Weights of a small image FSQ autoencoder: muon at rate 0.029, batches of 256.
Rows from block 6 of the encoder, named by matrix and row number. Rows with one number belong to one neuron. Each number is 200 + 20 x the weight over its row's rms, rounded and kept within 0 to 999. All counts start at 0.
# fc1: MLP up (encoder.blocks.6.mlp.fc1.weight, 384x128), inputs 0-127
# fc2: MLP down (encoder.blocks.6.mlp.fc2.weight, 128x384, transposed), outputs 0-127
fc1.30,226,199,195,194,184,201,207,226,204,190,206,175,177,201,238,200,177,216,222,203,171,195,184,203,217,177,206,198,172,174,251,212,180,177,195,172,188,208,217,202,192,215,221,240,185,184,210,220,161,215,181,175,198,169,194,193,225,225,177,186,167,191,181,220,197,230,203,176,209,183,230,202,221,230,188,178,188,244,183,201,187,210,211,209,203,185,193,171,200,211,200,215,187,181,193,207,184,247,203,207,239,193,165,162,191,214,200,227,208,209,193,165,199,179,235,218,176,220,178,190,215,202,203,193,171,174,185,161
fc1.31,192,222,179,194,169,230,221,205,212,232,209,205,178,194,204,207,186,181,171,206,195,182,222,177,179,187,199,188,217,200,201,191,222,168,215,207,221,181,192,190,228,213,254,198,193,202,195,220,205,176,196,197,190,183,180,219,240,190,203,224,206,201,210,202,228,167,203,170,241,208,168,194,202,187,228,212,174,163,214,160,215,214,211,187,217,202,177,190,194,215,165,211,210,207,168,209,223,182,216,209,152,158,216,210,217,192,175,202,222,175,208,204,190,231,184,191,237,215,173,182,193,186,199,207,184,209,159,239
fc1.32,180,188,229,195,205,188,220,199,186,199,220,220,226,200,221,246,180,228,184,233,199,217,172,208,239,209,205,208,204,185,194,226,206,226,204,207,187,206,198,192,180,231,178,168,190,229,223,253,192,191,190,231,213,200,170,206,154,240,215,196,198,192,221,195,211,218,214,219,194,182,183,215,207,213,200,168,187,205,180,196,192,226,219,194,218,188,164,195,187,188,181,230,233,227,222,238,177,232,192,161,208,186,200,234,199,184,222,167,200,210,228,210,192,206,215,178,176,197,204,221,199,185,221,202,236,186,208,219
fc1.33,197,182,211,215,242,204,167,223,198,207,234,197,194,215,186,220,212,170,210,207,188,204,225,196,198,239,185,193,166,198,215,216,187,189,187,210,166,197,179,177,191,217,231,225,201,194,226,194,183,155,236,181,167,154,203,183,197,210,211,215,214,167,196,214,203,199,192,196,205,200,200,191,213,205,190,192,205,142,204,197,216,227,188,211,169,210,170,196,185,159,170,190,200,188,192,183,209,205,214,194,196,242,174,169,194,244,210,204,166,205,219,173,212,182,196,222,167,247,187,217,216,212,201,205,194,197,174,185
fc1.34,203,195,217,233,205,208,227,232,199,212,165,180,216,183,197,190,182,186,175,178,215,238,173,197,227,199,196,191,203,191,200,180,200,181,228,204,200,207,189,170,211,211,226,194,182,178,168,193,175,196,190,201,197,239,198,214,226,203,213,212,218,176,212,201,217,239,197,224,257,214,214,176,203,183,174,207,199,216,208,197,222,215,180,230,179,200,174,201,222,195,166,183,234,196,222,167,213,196,201,204,188,233,171,178,173,198,164,219,216,166,155,182,223,193,163,179,210,226,204,202,189,211,208,213,181,173,167,200
fc1.35,175,179,187,219,187,213,189,193,228,190,199,174,205,163,234,221,235,219,207,227,215,173,202,179,226,177,239,202,208,187,238,209,201,217,198,236,207,207,167,226,184,190,222,201,202,192,210,222,199,231,168,203,194,214,204,180,200,211,216,171,222,190,215,155,176,173,220,186,187,232,192,175,181,162,200,189,209,199,187,202,178,219,196,216,220,170,186,215,184,186,180,179,184,175,179,213,193,189,213,191,202,207,188,166,223,199,217,203,232,164,195,236,184,181,208,245,210,190,198,190,192,202,146,225,206,193,205,213
fc1.36,185,200,202,216,214,226,225,205,229,190,185,195,174,230,186,160,197,161,201,175,210,191,215,198,212,203,177,186,193,167,217,215,217,196,199,193,211,199,168,209,245,202,201,208,209,218,205,206,205,205,183,191,206,224,209,203,195,247,213,196,206,178,208,182,162,184,204,172,221,197,197,217,208,162,176,209,199,169,193,185,201,206,220,166,189,230,231,199,195,169,207,208,211,202,218,240,157,183,257,208,240,181,177,204,189,229,247,213,201,238,172,194,216,197,193,207,190,200,181,226,227,191,204,187,178,183,172,201
fc1.37,204,203,217,203,216,185,202,201,211,213,204,224,171,208,155,177,202,211,208,211,201,239,183,179,205,184,211,205,213,183,191,202,217,224,195,199,197,169,165,170,196,175,205,196,227,219,187,178,184,206,186,209,201,200,184,181,181,214,229,204,189,213,196,188,206,208,207,234,188,182,167,196,187,215,149,214,162,234,193,207,174,203,182,211,220,203,210,237,222,212,183,242,176,195,222,239,208,225,206,155,181,193,193,238,206,200,253,176,245,198,203,163,158,186,192,215,197,218,193,198,184,229,186,208,205,203,186,184
fc1.38,179,180,196,180,207,210,197,193,210,195,203,179,178,250,203,215,219,224,206,202,235,197,216,208,192,195,190,199,212,164,199,224,219,159,183,187,175,183,190,218,272,209,251,208,182,189,205,202,219,222,170,213,195,182,203,183,177,201,185,221,190,222,201,217,168,206,183,203,194,207,227,203,225,222,195,202,180,154,203,226,200,173,196,178,203,198,196,198,207,233,186,212,170,213,171,203,173,160,222,196,203,217,195,178,208,179,214,195,176,235,209,225,183,192,195,195,193,210,228,207,198,161,173,211,166,223,229,199
fc1.39,207,196,216,200,211,212,220,221,217,220,183,191,209,213,184,193,194,180,207,219,193,211,192,169,157,191,182,204,205,183,197,156,230,200,222,202,183,207,218,192,188,190,224,215,174,201,180,207,183,208,141,189,226,178,226,230,195,210,175,199,210,189,225,163,202,219,177,183,210,220,214,199,192,152,215,219,225,232,189,188,237,203,194,168,211,234,206,191,197,183,214,203,169,223,151,205,207,212,176,207,202,240,207,180,250,215,201,211,224,244,185,174,180,230,223,197,204,215,209,192,191,195,218,204,183,201,213,221
fc1.40,188,186,215,204,185,216,213,229,181,209,238,172,179,210,211,223,205,228,181,214,221,211,209,186,194,195,183,210,241,223,216,209,199,183,199,195,197,177,157,175,236,198,201,195,193,224,198,183,199,221,190,173,227,208,177,216,198,177,188,225,186,209,176,192,199,215,182,187,213,207,195,196,214,175,210,202,223,165,184,209,189,207,186,216,189,205,215,173,178,199,174,260,209,202,154,228,171,218,193,250,213,210,209,153,204,167,178,204,172,203,194,219,215,187,185,235,198,231,206,232,221,187,230,183,227,216,185,191
fc1.41,178,193,181,253,219,205,194,185,210,242,206,209,209,171,232,191,217,207,204,209,199,153,165,179,201,138,150,226,198,200,182,227,252,200,201,198,179,220,186,187,183,189,189,239,187,196,205,203,195,215,187,190,235,161,190,184,204,192,214,224,205,191,190,213,212,234,189,204,216,206,199,187,179,217,217,198,210,183,215,218,182,225,175,182,204,204,228,205,188,216,206,208,206,173,187,194,239,217,208,206,185,176,215,208,194,213,205,197,198,235,156,212,204,193,198,208,199,189,180,209,207,164,231,226,168,214,200,192
fc1.42,192,219,232,198,188,203,187,212,182,192,220,230,188,149,216,208,198,218,199,201,216,204,179,172,197,211,200,211,207,208,151,185,192,199,234,209,205,195,186,213,229,225,233,199,236,197,208,227,147,220,189,219,176,185,189,187,199,191,216,202,206,181,196,214,205,209,186,169,221,169,227,213,204,177,187,208,230,199,152,210,198,163,195,207,181,195,251,206,200,170,180,227,143,214,215,193,202,214,205,207,202,213,227,227,193,205,183,181,194,192,204,166,200,181,228,216,157,210,213,176,200,224,184,215,198,221,185,205
fc2.30,164,225,213,195,198,191,190,154,190,211,187,223,214,170,158,222,234,199,225,194,213,223,203,200,201,185,200,186,202,202,212,185,218,179,210,209,202,164,174,205,184,161,199,178,202,208,190,188,231,188,228,222,200,216,211,223,178,152,199,224,228,197,220,173,205,193,166,241,205,197,161,202,188,187,175,198,222,183,221,229,203,213,191,158,196,216,234,223,202,189,155,226,217,199,210,207,227,185,195,182,174,193,212,235,199,217,205,168,167,216,201,207,204,220,169,211,217,199,219,190,189,211,225,230,195,208,199,216
fc2.31,230,192,216,227,230,187,192,183,193,216,187,194,189,237,175,183,228,171,219,220,208,191,235,216,204,219,183,223,156,199,220,223,162,260,185,203,214,222,183,204,191,190,175,218,200,191,176,189,214,215,205,203,220,239,238,190,186,212,150,170,193,201,185,182,199,195,176,206,196,192,207,204,189,205,191,173,203,168,213,229,220,193,213,205,157,205,193,210,204,182,240,211,205,208,208,192,223,205,201,215,211,222,186,189,184,193,182,191,231,182,199,172,252,183,158,186,199,201,178,192,191,207,189,189,205,197,220,170
fc2.32,202,191,220,220,209,191,193,154,172,183,216,181,228,222,208,247,207,179,190,220,211,214,220,195,189,165,218,172,155,202,210,194,197,184,213,230,191,197,208,198,195,200,210,205,157,214,205,248,164,190,203,208,208,176,200,243,213,229,189,212,145,200,210,207,188,182,160,212,177,207,223,208,226,155,178,210,212,191,197,222,174,206,202,175,182,233,199,211,172,204,192,185,199,217,214,211,196,189,224,203,214,208,189,203,190,205,173,247,226,222,182,183,190,205,232,191,204,232,187,202,202,178,183,221,190,193,213,188
fc2.33,217,225,206,193,209,229,202,224,212,213,177,206,185,178,181,173,181,211,185,194,207,215,147,180,201,211,174,225,199,215,196,200,218,171,188,205,206,219,223,223,215,168,179,229,237,187,167,187,206,196,204,217,215,193,199,163,184,184,182,209,241,217,204,159,205,174,193,204,199,186,164,169,210,202,228,227,184,203,199,209,207,191,220,197,185,200,185,169,246,177,213,202,212,216,174,205,201,199,183,170,184,234,206,200,252,207,207,237,194,212,207,193,208,195,184,210,213,174,231,245,202,229,185,160,207,201,213,207
fc2.34,215,227,184,180,207,187,181,202,195,212,252,210,169,232,186,190,207,221,221,211,170,140,214,186,173,191,187,221,206,157,196,199,187,200,170,197,216,224,210,181,210,176,170,215,204,214,242,223,225,213,204,209,223,161,203,191,169,188,207,176,171,195,207,198,193,174,214,180,144,186,176,211,191,217,220,193,206,172,192,215,231,190,200,220,221,194,215,199,197,196,230,211,204,220,173,219,212,216,234,188,215,172,217,205,225,191,244,178,204,226,218,188,195,203,216,220,193,174,205,198,199,193,186,172,196,209,202,211
fc2.35,231,168,179,201,197,208,174,204,201,202,192,182,192,161,203,197,159,208,200,220,218,240,241,242,188,205,175,191,173,184,178,196,225,228,218,164,191,224,220,171,205,210,199,227,204,217,188,180,181,167,211,193,199,187,184,199,203,221,186,210,207,207,205,193,224,240,206,176,184,207,195,215,187,212,224,184,182,166,193,157,217,193,250,232,204,218,202,181,200,202,197,202,160,219,213,217,211,223,220,215,221,197,211,230,189,224,168,204,201,192,199,187,189,194,187,186,194,192,209,194,211,197,243,161,171,169,226,190
fc2.36,222,221,178,179,222,199,196,179,211,199,226,227,195,189,201,187,203,198,213,185,170,161,168,213,188,196,235,200,182,185,218,180,171,206,200,217,218,228,234,182,156,197,222,179,187,212,217,202,203,192,219,230,192,184,186,192,200,187,196,207,224,246,206,210,226,201,207,219,172,203,222,187,190,195,217,197,171,208,196,177,196,199,187,250,232,197,202,189,212,221,187,178,186,209,193,177,254,192,172,180,183,242,202,221,225,212,169,223,171,178,230,186,203,190,209,162,224,180,214,151,186,190,202,203,188,221,210,205
fc2.37,219,210,198,198,207,199,186,183,233,193,201,211,191,199,176,173,202,194,224,193,224,167,204,216,203,155,197,223,248,194,186,196,205,235,218,215,197,242,212,199,213,211,191,198,172,177,218,168,189,195,205,168,172,171,178,202,206,192,193,218,175,190,170,181,208,195,229,200,204,198,197,194,214,216,196,201,251,199,212,156,245,196,172,202,201,179,179,177,216,192,178,168,206,209,207,211,217,254,222,200,224,204,188,169,192,182,216,196,216,233,201,209,169,219,191,222,229,173,202,206,201,235,195,169,221,164,192,198
fc2.38,200,229,174,226,198,182,210,186,178,187,191,182,178,183,160,183,195,217,210,218,213,194,183,220,194,189,224,190,221,188,240,193,184,205,179,228,218,198,203,203,156,180,199,171,205,249,212,229,196,198,201,201,151,161,198,206,213,195,228,201,215,230,201,198,209,182,232,217,183,194,213,218,182,170,196,229,220,191,156,150,214,204,208,206,201,230,214,193,221,208,199,185,192,186,194,168,223,176,210,198,208,243,218,192,180,206,209,211,165,223,163,184,249,215,206,200,199,174,203,195,219,196,209,215,197,205,172,196
fc2.39,197,201,184,202,198,192,171,159,183,189,218,219,208,214,210,239,190,202,191,196,212,171,197,230,257,171,215,196,170,204,205,250,186,211,195,159,210,205,180,206,196,225,195,174,209,227,221,193,181,197,247,208,179,224,168,208,207,223,192,230,184,187,187,243,197,162,195,210,191,196,196,223,240,209,178,195,181,168,210,216,170,203,186,239,188,181,187,204,185,196,171,200,229,192,215,203,189,210,220,186,198,175,189,211,140,199,193,207,214,167,222,195,211,172,201,207,210,205,217,215,225,195,181,210,208,197,199,197
fc2.40,184,165,192,211,189,235,214,207,211,214,178,228,206,187,205,233,201,178,191,189,185,226,205,189,175,218,224,200,160,242,164,199,192,207,195,198,218,181,198,203,188,197,189,237,202,158,175,224,196,203,197,183,223,222,191,198,189,229,199,207,197,194,206,208,181,217,202,177,233,196,164,218,192,247,206,166,229,224,253,217,188,194,198,215,180,204,176,220,181,182,210,217,217,165,197,212,209,193,165,200,162,163,194,208,203,234,192,213,188,161,224,205,175,190,193,200,229,200,213,204,184,210,170,209,189,196,241,197
fc2.41,204,186,206,202,200,186,196,235,198,181,200,213,198,206,213,199,228,212,204,206,202,168,180,160,193,207,202,193,178,234,191,237,291,194,191,214,194,219,217,216,192,237,214,191,217,201,198,208,209,181,212,217,223,234,204,175,192,185,183,200,213,200,193,209,223,214,232,191,209,214,168,245,200,193,181,217,203,150,185,204,228,230,174,201,204,195,210,188,202,196,218,212,183,179,209,188,221,205,210,198,158,188,172,146,180,195,204,200,183,199,165,178,213,195,212,192,200,190,192,179,219,171,221,186,214,190,207,164
fc2.42,171,187,202,198,205,217,202,209,179,203,196,221,218,174,190,208,180,225,218,182,199,206,239,171,230,212,190,194,181,229,164,198,206,210,247,198,200,197,197,181,203,186,234,170,232,194,217,220,180,227,212,250,211,200,195,197,171,163,196,201,216,167,208,179,199,214,207,168,211,198,195,229,225,200,160,147,205,172,175,197,205,191,180,215,202,210,221,180,220,191,185,174,162,216,212,201,190,175,205,230,207,202,213,223,213,233,188,179,184,201,180,196,212,222,232,222,202,184,223,169,185,230,170,200,224,212,200,206