{"encoder_arch": "caformer", "model": "image FSQ autoencoder", "horizontal_flip": true, "encoder_mlp_ratio": 3, "encoder_conv_stem": false, "encoder_widths": [64, 128], "decoder_norm": "groupnorm", "adamw_lr_other_params": 0.002, "grad_clip": 0.5, "steps": 11700, "batch_size": 256}
Rows from block 4 of the encoder of a small image FSQ autoencoder, named by matrix and row number. Rows with one number belong to one neuron. Each number is 50 + 12 x the weight over its row's rms, rounded and kept within 0 to 99. All counts start at 0.
After each neuron's rows are labels from the 100 images, of 14848, where the neuron reaches its highest value: "strongest on" is what is common among them; "patch colour" is the nearest of a few named colours to the mean colour under the peak. Only what is clearly more common there than usual is listed. The data: photos of plants, animals and fungi (iNaturalist). In brackets: how many of the 100.
# fc1: MLP up (encoder.blocks.4.mlp.fc1.weight, 384x128), inputs 0-127
# fc2: MLP down (encoder.blocks.4.mlp.fc2.weight, 128x384, transposed), outputs 0-127

fc1.92:72 57 44 65 55 67 57 60 33 61 48 54 37 59 49 66 51 73 68 36 39 43 49 52 66 52 40 52 56 51 31 54 53 46 19 51 54 47 41 66 30 22 52 49 47 66 38 47 50 47 58 47 37 60 58 55 41 48 58 51 62 35 53 21 60 57 29 42 43 35 69 40 64 21 46 49 55 29 62 62 59 78 22 50 36 53 51 55 44 62 63 44 43 60 51 44 60 81 52 73 60 60 58 59 57 45 69 39 50 50 59 55 39 68 41 58 50 40 51 48 49 60 41 49 40 45 60 56
fc2.92:21 52 53 48 45 37 52 43 74 36 62 47 59 49 37 51 51 40 46 26 61 46 48 61 51 46 58 40 57 40 71 55 40 53 38 43 50 58 42 63 67 63 41 50 53 64 64 72 51 61 53 72 76 61 36 32 63 17 66 52 58 58 54 57 55 37 49 46 40 44 62 58 54 48 39 42 33 63 33 38 62 40 64 57 51 37 49 42 45 51 48 52 49 51 67 46 55 30 41 38 47 37 69 51 43 60 76 28 58 66 64 72 60 44 56 56 30 59 63 43 48 22 50 53 43 53 26 34
strongest on: order Lepidoptera (31)
patch colour: black (77)

fc1.209:48 31 50 53 76 66 29 52 68 36 42 50 59 54 30 35 54 56 52 32 55 59 46 50 46 57 56 58 41 46 57 57 73 63 29 58 59 59 40 56 37 25 62 47 57 62 62 30 55 38 52 36 38 61 76 42 49 46 53 46 57 25 48 38 51 52 42 35 35 41 43 58 52 57 60 36 28 53 52 42 54 46 48 40 50 50 53 44 69 57 62 45 65 45 39 62 48 50 34 72 39 53 34 33 74 53 47 54 59 38 47 22 34 57 55 46 57 43 20 68 56 68 63 37 38 45 30 64
fc2.209:63 55 59 44 41 32 71 35 29 64 54 57 40 52 68 55 57 58 54 51 42 43 76 58 69 42 39 37 45 72 41 51 27 53 44 49 71 49 40 33 53 49 35 36 45 51 48 61 59 59 49 35 58 62 42 50 39 49 41 57 38 47 47 39 62 52 45 64 50 41 40 66 50 37 35 35 60 49 57 67 51 53 32 53 52 53 34 59 49 38 27 71 60 49 58 46 45 36 68 37 38 44 59 70 40 48 47 51 47 42 28 78 53 33 56 52 80 60 77 38 47 30 49 67 67 51 69 37
strongest on: class Insecta (68); phylum Arthropoda (68); order Lepidoptera (36); family: Nymphalidae (25)
patch colour: brown (53)

fc1.221:48 37 48 61 25 53 33 41 46 82 57 56 67 57 46 46 52 22 58 36 47 50 54 57 29 55 36 20 54 69 59 55 36 41 49 59 57 63 51 63 43 59 74 50 66 17 54 58 67 45 54 60 23 40 40 30 63 37 50 32 63 55 37 40 59 40 39 55 60 57 58 41 52 43 53 40 46 29 51 64 53 35 51 58 63 43 58 48 57 47 41 54 64 33 37 51 38 54 49 41 47 64 66 48 37 50 59 77 48 68 26 58 42 61 38 31 62 50 64 45 49 59 50 39 47 55 48 52
fc2.221:60 52 54 48 58 48 58 48 46 13 53 59 30 50 68 46 43 53 26 46 62 55 45 81 54 39 46 54 78 42 50 38 57 64 44 68 50 47 63 47 60 69 46 26 36 57 44 58 52 62 62 55 54 55 65 49 40 26 61 15 51 38 56 40 47 54 42 46 43 34 24 64 38 48 51 57 55 56 44 47 41 44 57 61 43 49 36 59 54 40 46 48 44 55 67 39 35 29 54 33 60 57 57 31 45 36 53 60 82 51 74 55 56 43 51 68 37 62 49 35 62 68 57 47 38 44 57 51
strongest on: class Aves (85)
patch colour: cyan (32); white (29)

fc1.322:43 36 43 34 49 45 50 61 33 41 45 50 47 54 33 69 29 39 61 49 43 62 57 51 57 58 53 30 44 63 42 50 34 37 63 63 53 40 46 54 49 38 67 30 29 51 52 45 56 57 51 70 40 42 34 53 40 42 45 37 43 38 46 24 44 34 43 21 60 67 57 32 47 41 50 31 42 47 24 37 55 32 41 66 36 45 41 37 70 60 68 35 25 48 62 42 24 55 39 36 39 56 46 47 42 41 41 56 51 33 63 63 49 69 60 38 30 36 67 33 51 60 43 45 57 50 40 50
fc2.322:49 69 48 73 40 36 46 28 35 48 53 50 45 49 72 48 67 44 39 51 63 46 40 49 49 51 55 70 57 35 61 40 62 47 41 42 56 45 50 42 39 56 30 65 62 33 56 34 39 56 38 42 46 60 68 57 72 50 34 43 49 63 64 71 48 57 37 54 39 09 51 56 54 57 53 80 55 43 65 52 46 63 55 32 65 48 38 70 43 38 22 57 69 29 39 46 69 42 49 48 69 47 51 68 65 52 62 38 49 50 43 50 59 40 35 60 51 54 36 61 32 43 59 52 43 40 50 64
strongest on: class Aves (83)
patch colour: blue (40)

fc1.78:50 28 53 42 66 29 28 55 45 44 43 54 63 53 52 59 65 73 54 59 72 49 39 69 49 63 63 47 62 66 43 61 56 42 47 38 48 50 32 55 60 50 42 52 58 38 26 47 59 36 49 58 43 51 67 30 41 46 49 38 36 38 33 48 43 32 34 49 22 73 45 70 69 19 55 55 49 68 32 68 59 46 54 48 50 51 66 45 51 62 55 55 62 56 31 54 27 35 50 65 35 48 54 69 57 35 43 47 29 64 39 72 62 53 52 54 46 61 40 54 64 37 53 46 48 54 34 43
fc2.78:60 58 58 44 29 37 63 49 61 65 60 40 41 49 26 48 57 21 31 33 42 67 53 54 46 31 67 66 43 52 67 48 38 68 57 65 37 62 39 38 35 44 49 38 38 55 47 61 54 55 48 51 56 45 32 47 74 42 52 79 45 46 58 37 74 62 62 50 68 36 39 42 33 60 49 32 58 45 60 39 52 45 37 57 50 46 33 68 45 35 55 66 60 43 48 47 73 74 33 50 44 21 50 43 64 36 68 47 48 36 48 53 39 50 44 59 38 61 63 55 50 64 51 57 55 57 66 44
strongest on: class Insecta (66); phylum Arthropoda (66); order Lepidoptera (32)
patch colour: brown (49); red (32)

fc1.12:48 39 59 60 47 43 39 31 36 48 62 59 59 57 39 70 28 40 37 70 59 48 25 39 71 51 51 44 39 44 40 48 24 47 49 47 21 51 32 40 34 57 55 62 43 48 72 55 34 36 55 55 50 29 40 38 44 64 52 39 42 36 47 34 65 44 48 71 44 69 57 35 50 63 47 52 56 18 37 44 28 59 48 33 56 70 33 52 35 45 38 45 52 42 50 42 22 68 46 39 47 47 40 50 37 50 63 56 55 37 71 36 53 49 57 59 50 63 43 58 41 47 60 26 43 48 54 58
fc2.12:44 43 54 40 45 39 76 61 54 42 32 31 41 46 44 39 53 51 65 32 49 55 57 38 29 63 36 48 75 55 47 30 63 50 66 63 51 46 63 48 59 43 44 58 45 30 41 61 53 55 40 23 54 49 63 53 46 39 55 37 78 75 35 32 52 59 52 50 56 47 49 38 26 36 56 39 52 79 44 49 72 58 41 48 58 62 46 55 62 63 64 53 38 53 52 53 56 37 44 57 54 55 71 42 85 59 50 39 41 65 37 72 42 64 43 45 32 51 39 35 39 35 67 54 39 51 56 47
strongest on: phylum Tracheophyta (27); kingdom Plantae (27)
patch colour: brown (56)

fc1.128:37 52 51 49 49 54 66 63 40 61 74 48 58 47 53 49 44 51 63 25 50 51 51 28 36 63 57 63 54 46 30 42 45 50 69 39 60 55 35 27 44 65 65 32 41 59 37 44 59 31 27 52 52 69 28 49 52 27 49 41 31 62 57 53 48 45 49 51 37 57 71 67 62 46 38 36 45 45 72 43 51 71 43 75 45 40 40 46 26 49 54 47 68 60 52 66 31 55 46 45 27 37 59 66 49 60 56 73 37 64 47 34 52 50 36 58 46 48 46 52 53 48 68 76 43 59 48 56
fc2.128:65 32 59 61 55 58 47 27 51 69 37 43 36 66 72 41 48 43 56 66 33 43 58 66 70 57 34 36 23 39 54 50 30 42 42 49 51 44 65 50 55 23 51 52 56 55 43 66 52 42 64 50 68 50 53 60 50 54 39 43 51 58 61 29 61 74 62 37 56 40 51 33 50 53 71 56 38 43 55 74 44 47 41 33 67 47 56 43 71 39 42 55 53 68 55 36 56 33 66 55 37 26 28 35 50 58 47 43 73 42 58 61 50 57 38 70 32 47 47 51 65 57 50 36 56 38 48 41
strongest on: class Aves (83)
patch colour: cyan (51)

fc1.317:46 43 71 40 50 53 33 58 49 52 41 54 47 56 62 30 44 45 55 42 58 50 63 64 50 51 39 32 43 81 36 58 49 32 40 68 63 45 58 39 47 34 45 33 66 46 74 42 43 49 47 31 53 36 64 37 67 59 64 49 46 44 57 70 56 31 71 51 60 27 42 44 36 49 41 57 55 58 61 52 33 37 47 45 47 51 49 58 38 44 50 53 71 41 51 34 34 64 46 56 68 34 67 33 44 67 33 55 76 65 64 54 34 43 44 47 44 72 62 59 25 60 68 42 54 47 33 62
fc2.317:34 50 56 54 44 40 39 45 37 65 49 42 77 41 57 76 47 37 61 52 55 60 45 35 49 61 57 48 45 23 63 47 42 70 63 33 36 52 36 62 52 45 44 57 48 39 47 31 56 58 51 47 35 53 46 44 32 61 30 50 60 58 35 51 51 61 28 49 30 71 62 63 64 56 69 48 48 50 51 55 56 74 57 54 43 35 73 48 54 69 56 48 40 58 46 63 61 49 56 60 30 48 24 60 48 44 44 32 24 31 43 40 78 51 41 63 64 43 45 47 85 46 48 56 48 51 58 45
strongest on: order Lepidoptera (36)
patch colour: brown (75)

fc1.285:29 37 39 66 39 60 61 39 45 59 44 35 51 46 48 58 72 36 47 48 48 31 48 45 25 49 45 53 32 59 43 35 28 43 27 39 51 44 70 57 22 55 55 45 65 51 44 66 35 57 31 52 55 54 53 39 42 54 46 57 55 45 51 41 43 43 51 44 33 59 44 36 61 43 58 53 54 54 74 47 36 40 47 67 56 45 50 70 41 80 54 37 42 34 55 67 41 74 29 58 56 54 47 46 42 61 56 41 63 37 28 64 48 43 48 52 76 64 72 44 63 49 55 44 35 20 42 57
fc2.285:64 46 50 39 47 45 38 49 66 54 29 58 61 48 58 48 34 60 50 38 61 57 46 59 48 55 41 56 57 38 67 38 50 41 77 61 49 59 34 35 46 51 49 57 44 54 52 66 78 47 61 57 37 41 64 62 51 45 66 46 48 65 41 44 34 44 51 48 66 71 44 56 55 47 38 60 56 36 26 48 50 55 52 28 59 51 69 60 42 32 56 52 51 62 54 56 65 32 35 28 46 48 44 33 47 51 37 60 48 51 80 41 61 49 56 49 09 24 39 65 29 49 38 45 60 67 74 36
strongest on: class Aves (93); phylum Chordata (93)
patch colour: cyan (76)

fc1.38:59 55 45 34 57 43 28 48 31 32 47 33 68 40 30 48 34 42 68 44 63 47 32 52 79 60 56 32 46 51 28 57 44 26 26 46 41 44 59 46 42 39 59 33 47 57 59 24 62 45 40 57 57 52 45 34 53 63 63 70 52 40 45 52 52 73 69 52 51 44 65 41 47 62 60 65 48 22 51 44 50 46 54 64 49 27 64 54 58 59 55 57 50 36 46 49 24 54 66 54 57 49 50 45 76 66 39 46 59 31 39 53 51 35 46 46 63 46 60 50 51 40 59 54 58 46 22 57
fc2.38:62 32 59 61 27 33 64 31 36 50 52 45 28 54 62 56 56 48 53 54 48 40 70 54 60 43 45 52 53 75 49 39 60 81 60 51 59 53 39 54 47 40 39 19 60 48 32 61 53 72 66 45 56 72 38 28 53 47 41 53 36 54 60 46 66 51 53 47 53 33 47 48 52 35 59 30 77 74 47 54 44 55 35 46 51 54 55 43 40 52 45 69 58 58 36 57 61 56 22 63 37 30 65 50 48 38 67 56 60 54 25 36 52 67 51 44 63 51 52 45 47 54 52 41 30 56 62 37
strongest on: class Insecta (69); phylum Arthropoda (69); order Lepidoptera (44); family: Nymphalidae (27)
patch colour: orange (25)

fc1.102:41 71 58 54 35 68 34 38 65 44 49 67 64 53 61 48 61 46 62 52 51 35 61 65 36 63 57 27 61 65 44 39 60 56 54 44 46 53 32 65 52 53 55 32 60 55 40 56 62 51 41 61 62 53 43 52 83 14 35 41 50 55 55 43 54 56 36 54 42 49 26 74 55 47 51 40 62 33 65 66 34 53 61 45 40 45 53 19 39 37 39 47 41 55 54 61 46 42 52 34 57 44 71 60 47 58 74 67 55 59 62 43 26 59 36 53 61 46 50 34 55 46 42 52 29 38 48 43
fc2.102:68 45 52 44 58 70 54 47 33 40 64 61 64 59 59 58 56 74 48 55 60 61 41 38 45 46 41 41 62 46 55 58 40 39 45 57 44 42 63 53 47 42 37 62 45 35 61 58 53 46 46 50 26 44 74 44 33 40 64 46 29 43 54 51 38 39 48 23 67 51 54 43 49 37 43 58 45 66 45 37 61 62 28 44 38 20 53 77 74 35 63 56 64 60 64 55 30 68 51 60 51 39 25 29 69 55 38 52 56 26 56 42 64 49 53 63 45 56 44 64 57 57 41 51 65 37 46 71
strongest on: class Aves (83)
patch colour: white (97)