python train.py --train_examples=155796 --encoder_fused_qkv=false --nesterov=true
Rows from block 3 of the encoder of a small image FSQ autoencoder, named by matrix and row number. Rows with one number belong to one neuron. Each number is 500 + 40 x the weight over its row's rms, rounded and kept within 0 to 999. All counts start at 0. Numbers have three digits each. After the name is the row's rms in percent of the matrix's.
After each neuron's rows are labels from the 100 images, of 14848, where the neuron reaches its highest value: "patch colour" is the nearest of a few named colours to the mean colour under the peak; "top examples" is what is common among them. Only what is clearly more common there than usual is listed. The data: photos of plants, animals and fungi (iNaturalist). In brackets: how many of the 100.
# fc1: MLP up (encoder.blocks.3.mlp.fc1.weight, 192x64), inputs 0-31
# fc2: MLP down (encoder.blocks.3.mlp.fc2.weight, 64x192, transposed), outputs 0-31

fc1.46 108:466432488511520492471529518504410518558457445458484483489496417547513535494495532438518497504545
fc2.46 091:522511442536549476492537507484490567471499484528487456520501548413499450499470510492508433514522
patch colour: brown (63)
top examples: order Passeriformes (51)

fc1.60 115:533523572507478462560500512488525426501457528420493506468500554494502489527492519506544516540454
fc2.60 075:534500558431478484574498422504512490559484434495587478505506461490452518458497525605529479515487
patch colour: grey (89)
top examples: order Passeriformes (53)

fc1.152 126:515496513502498504531475520430481507529503424441496484482438476512493512511514545512562513524563
fc2.152 099:494449504511464453463489470520507514506515580512473416536518524514507528479534466468481451506488
patch colour: brown (75)
top examples: phylum Arthropoda (63); class Insecta (62); order Lepidoptera (33)

fc1.113 082:453528547506568519440557499471480474541551537462561448464494491501466557493509461438613526511483
fc2.113 095:468467468490461527485500432486563530440548458553498603525575462530554457509467505542479535529551
patch colour: pink (67)
top examples: phylum Arthropoda (72); class Insecta (68)

fc1.53 104:470587567489520505556502482422449465523516448495570515481500471513554430458499524446536508548492
fc2.53 140:496519477508541534469456528550508577514458566520462491518515510479436527552443507552515476416540
patch colour: yellow (74)
top examples: phylum Arthropoda (78); class Insecta (76)

fc1.45 111:464545514567504571485499491520438503507448475498519508500574560532500518496549528546395490560525
fc2.45 087:476418598456460447487488514446554533507464468495529504552504486519483513532467484498531430498478
patch colour: grey (77)
top examples: class Aves (85)

fc1.127 107:492502499416495484595559451443465508545480485559534540539488453523541501493543495492434537559525
fc2.127 128:499530497513493611472457535506499462460546499454533441429464528485478474522499509498504433494507
patch colour: green (25)
top examples: phylum Arthropoda (60)

fc1.151 075:476580457482522519510508500505596485484473488518497489544475532503509499514511550487520464491463
fc2.151 092:522459529512458461523496481470542503553545511526454491447460383567542458490473493488535533491479
patch colour: brown (64)
top examples: phylum Arthropoda (70); class Insecta (69); order Lepidoptera (31)

fc1.66 099:499459549496451489523530503459522488560429515506540450480465526511538539512506466427603532521486
fc2.66 070:587455508511572551517470521529471462458518527506444587462533475460505552513449528503503465567454
patch colour: pink (41); white (25)
top examples: order Passeriformes (52)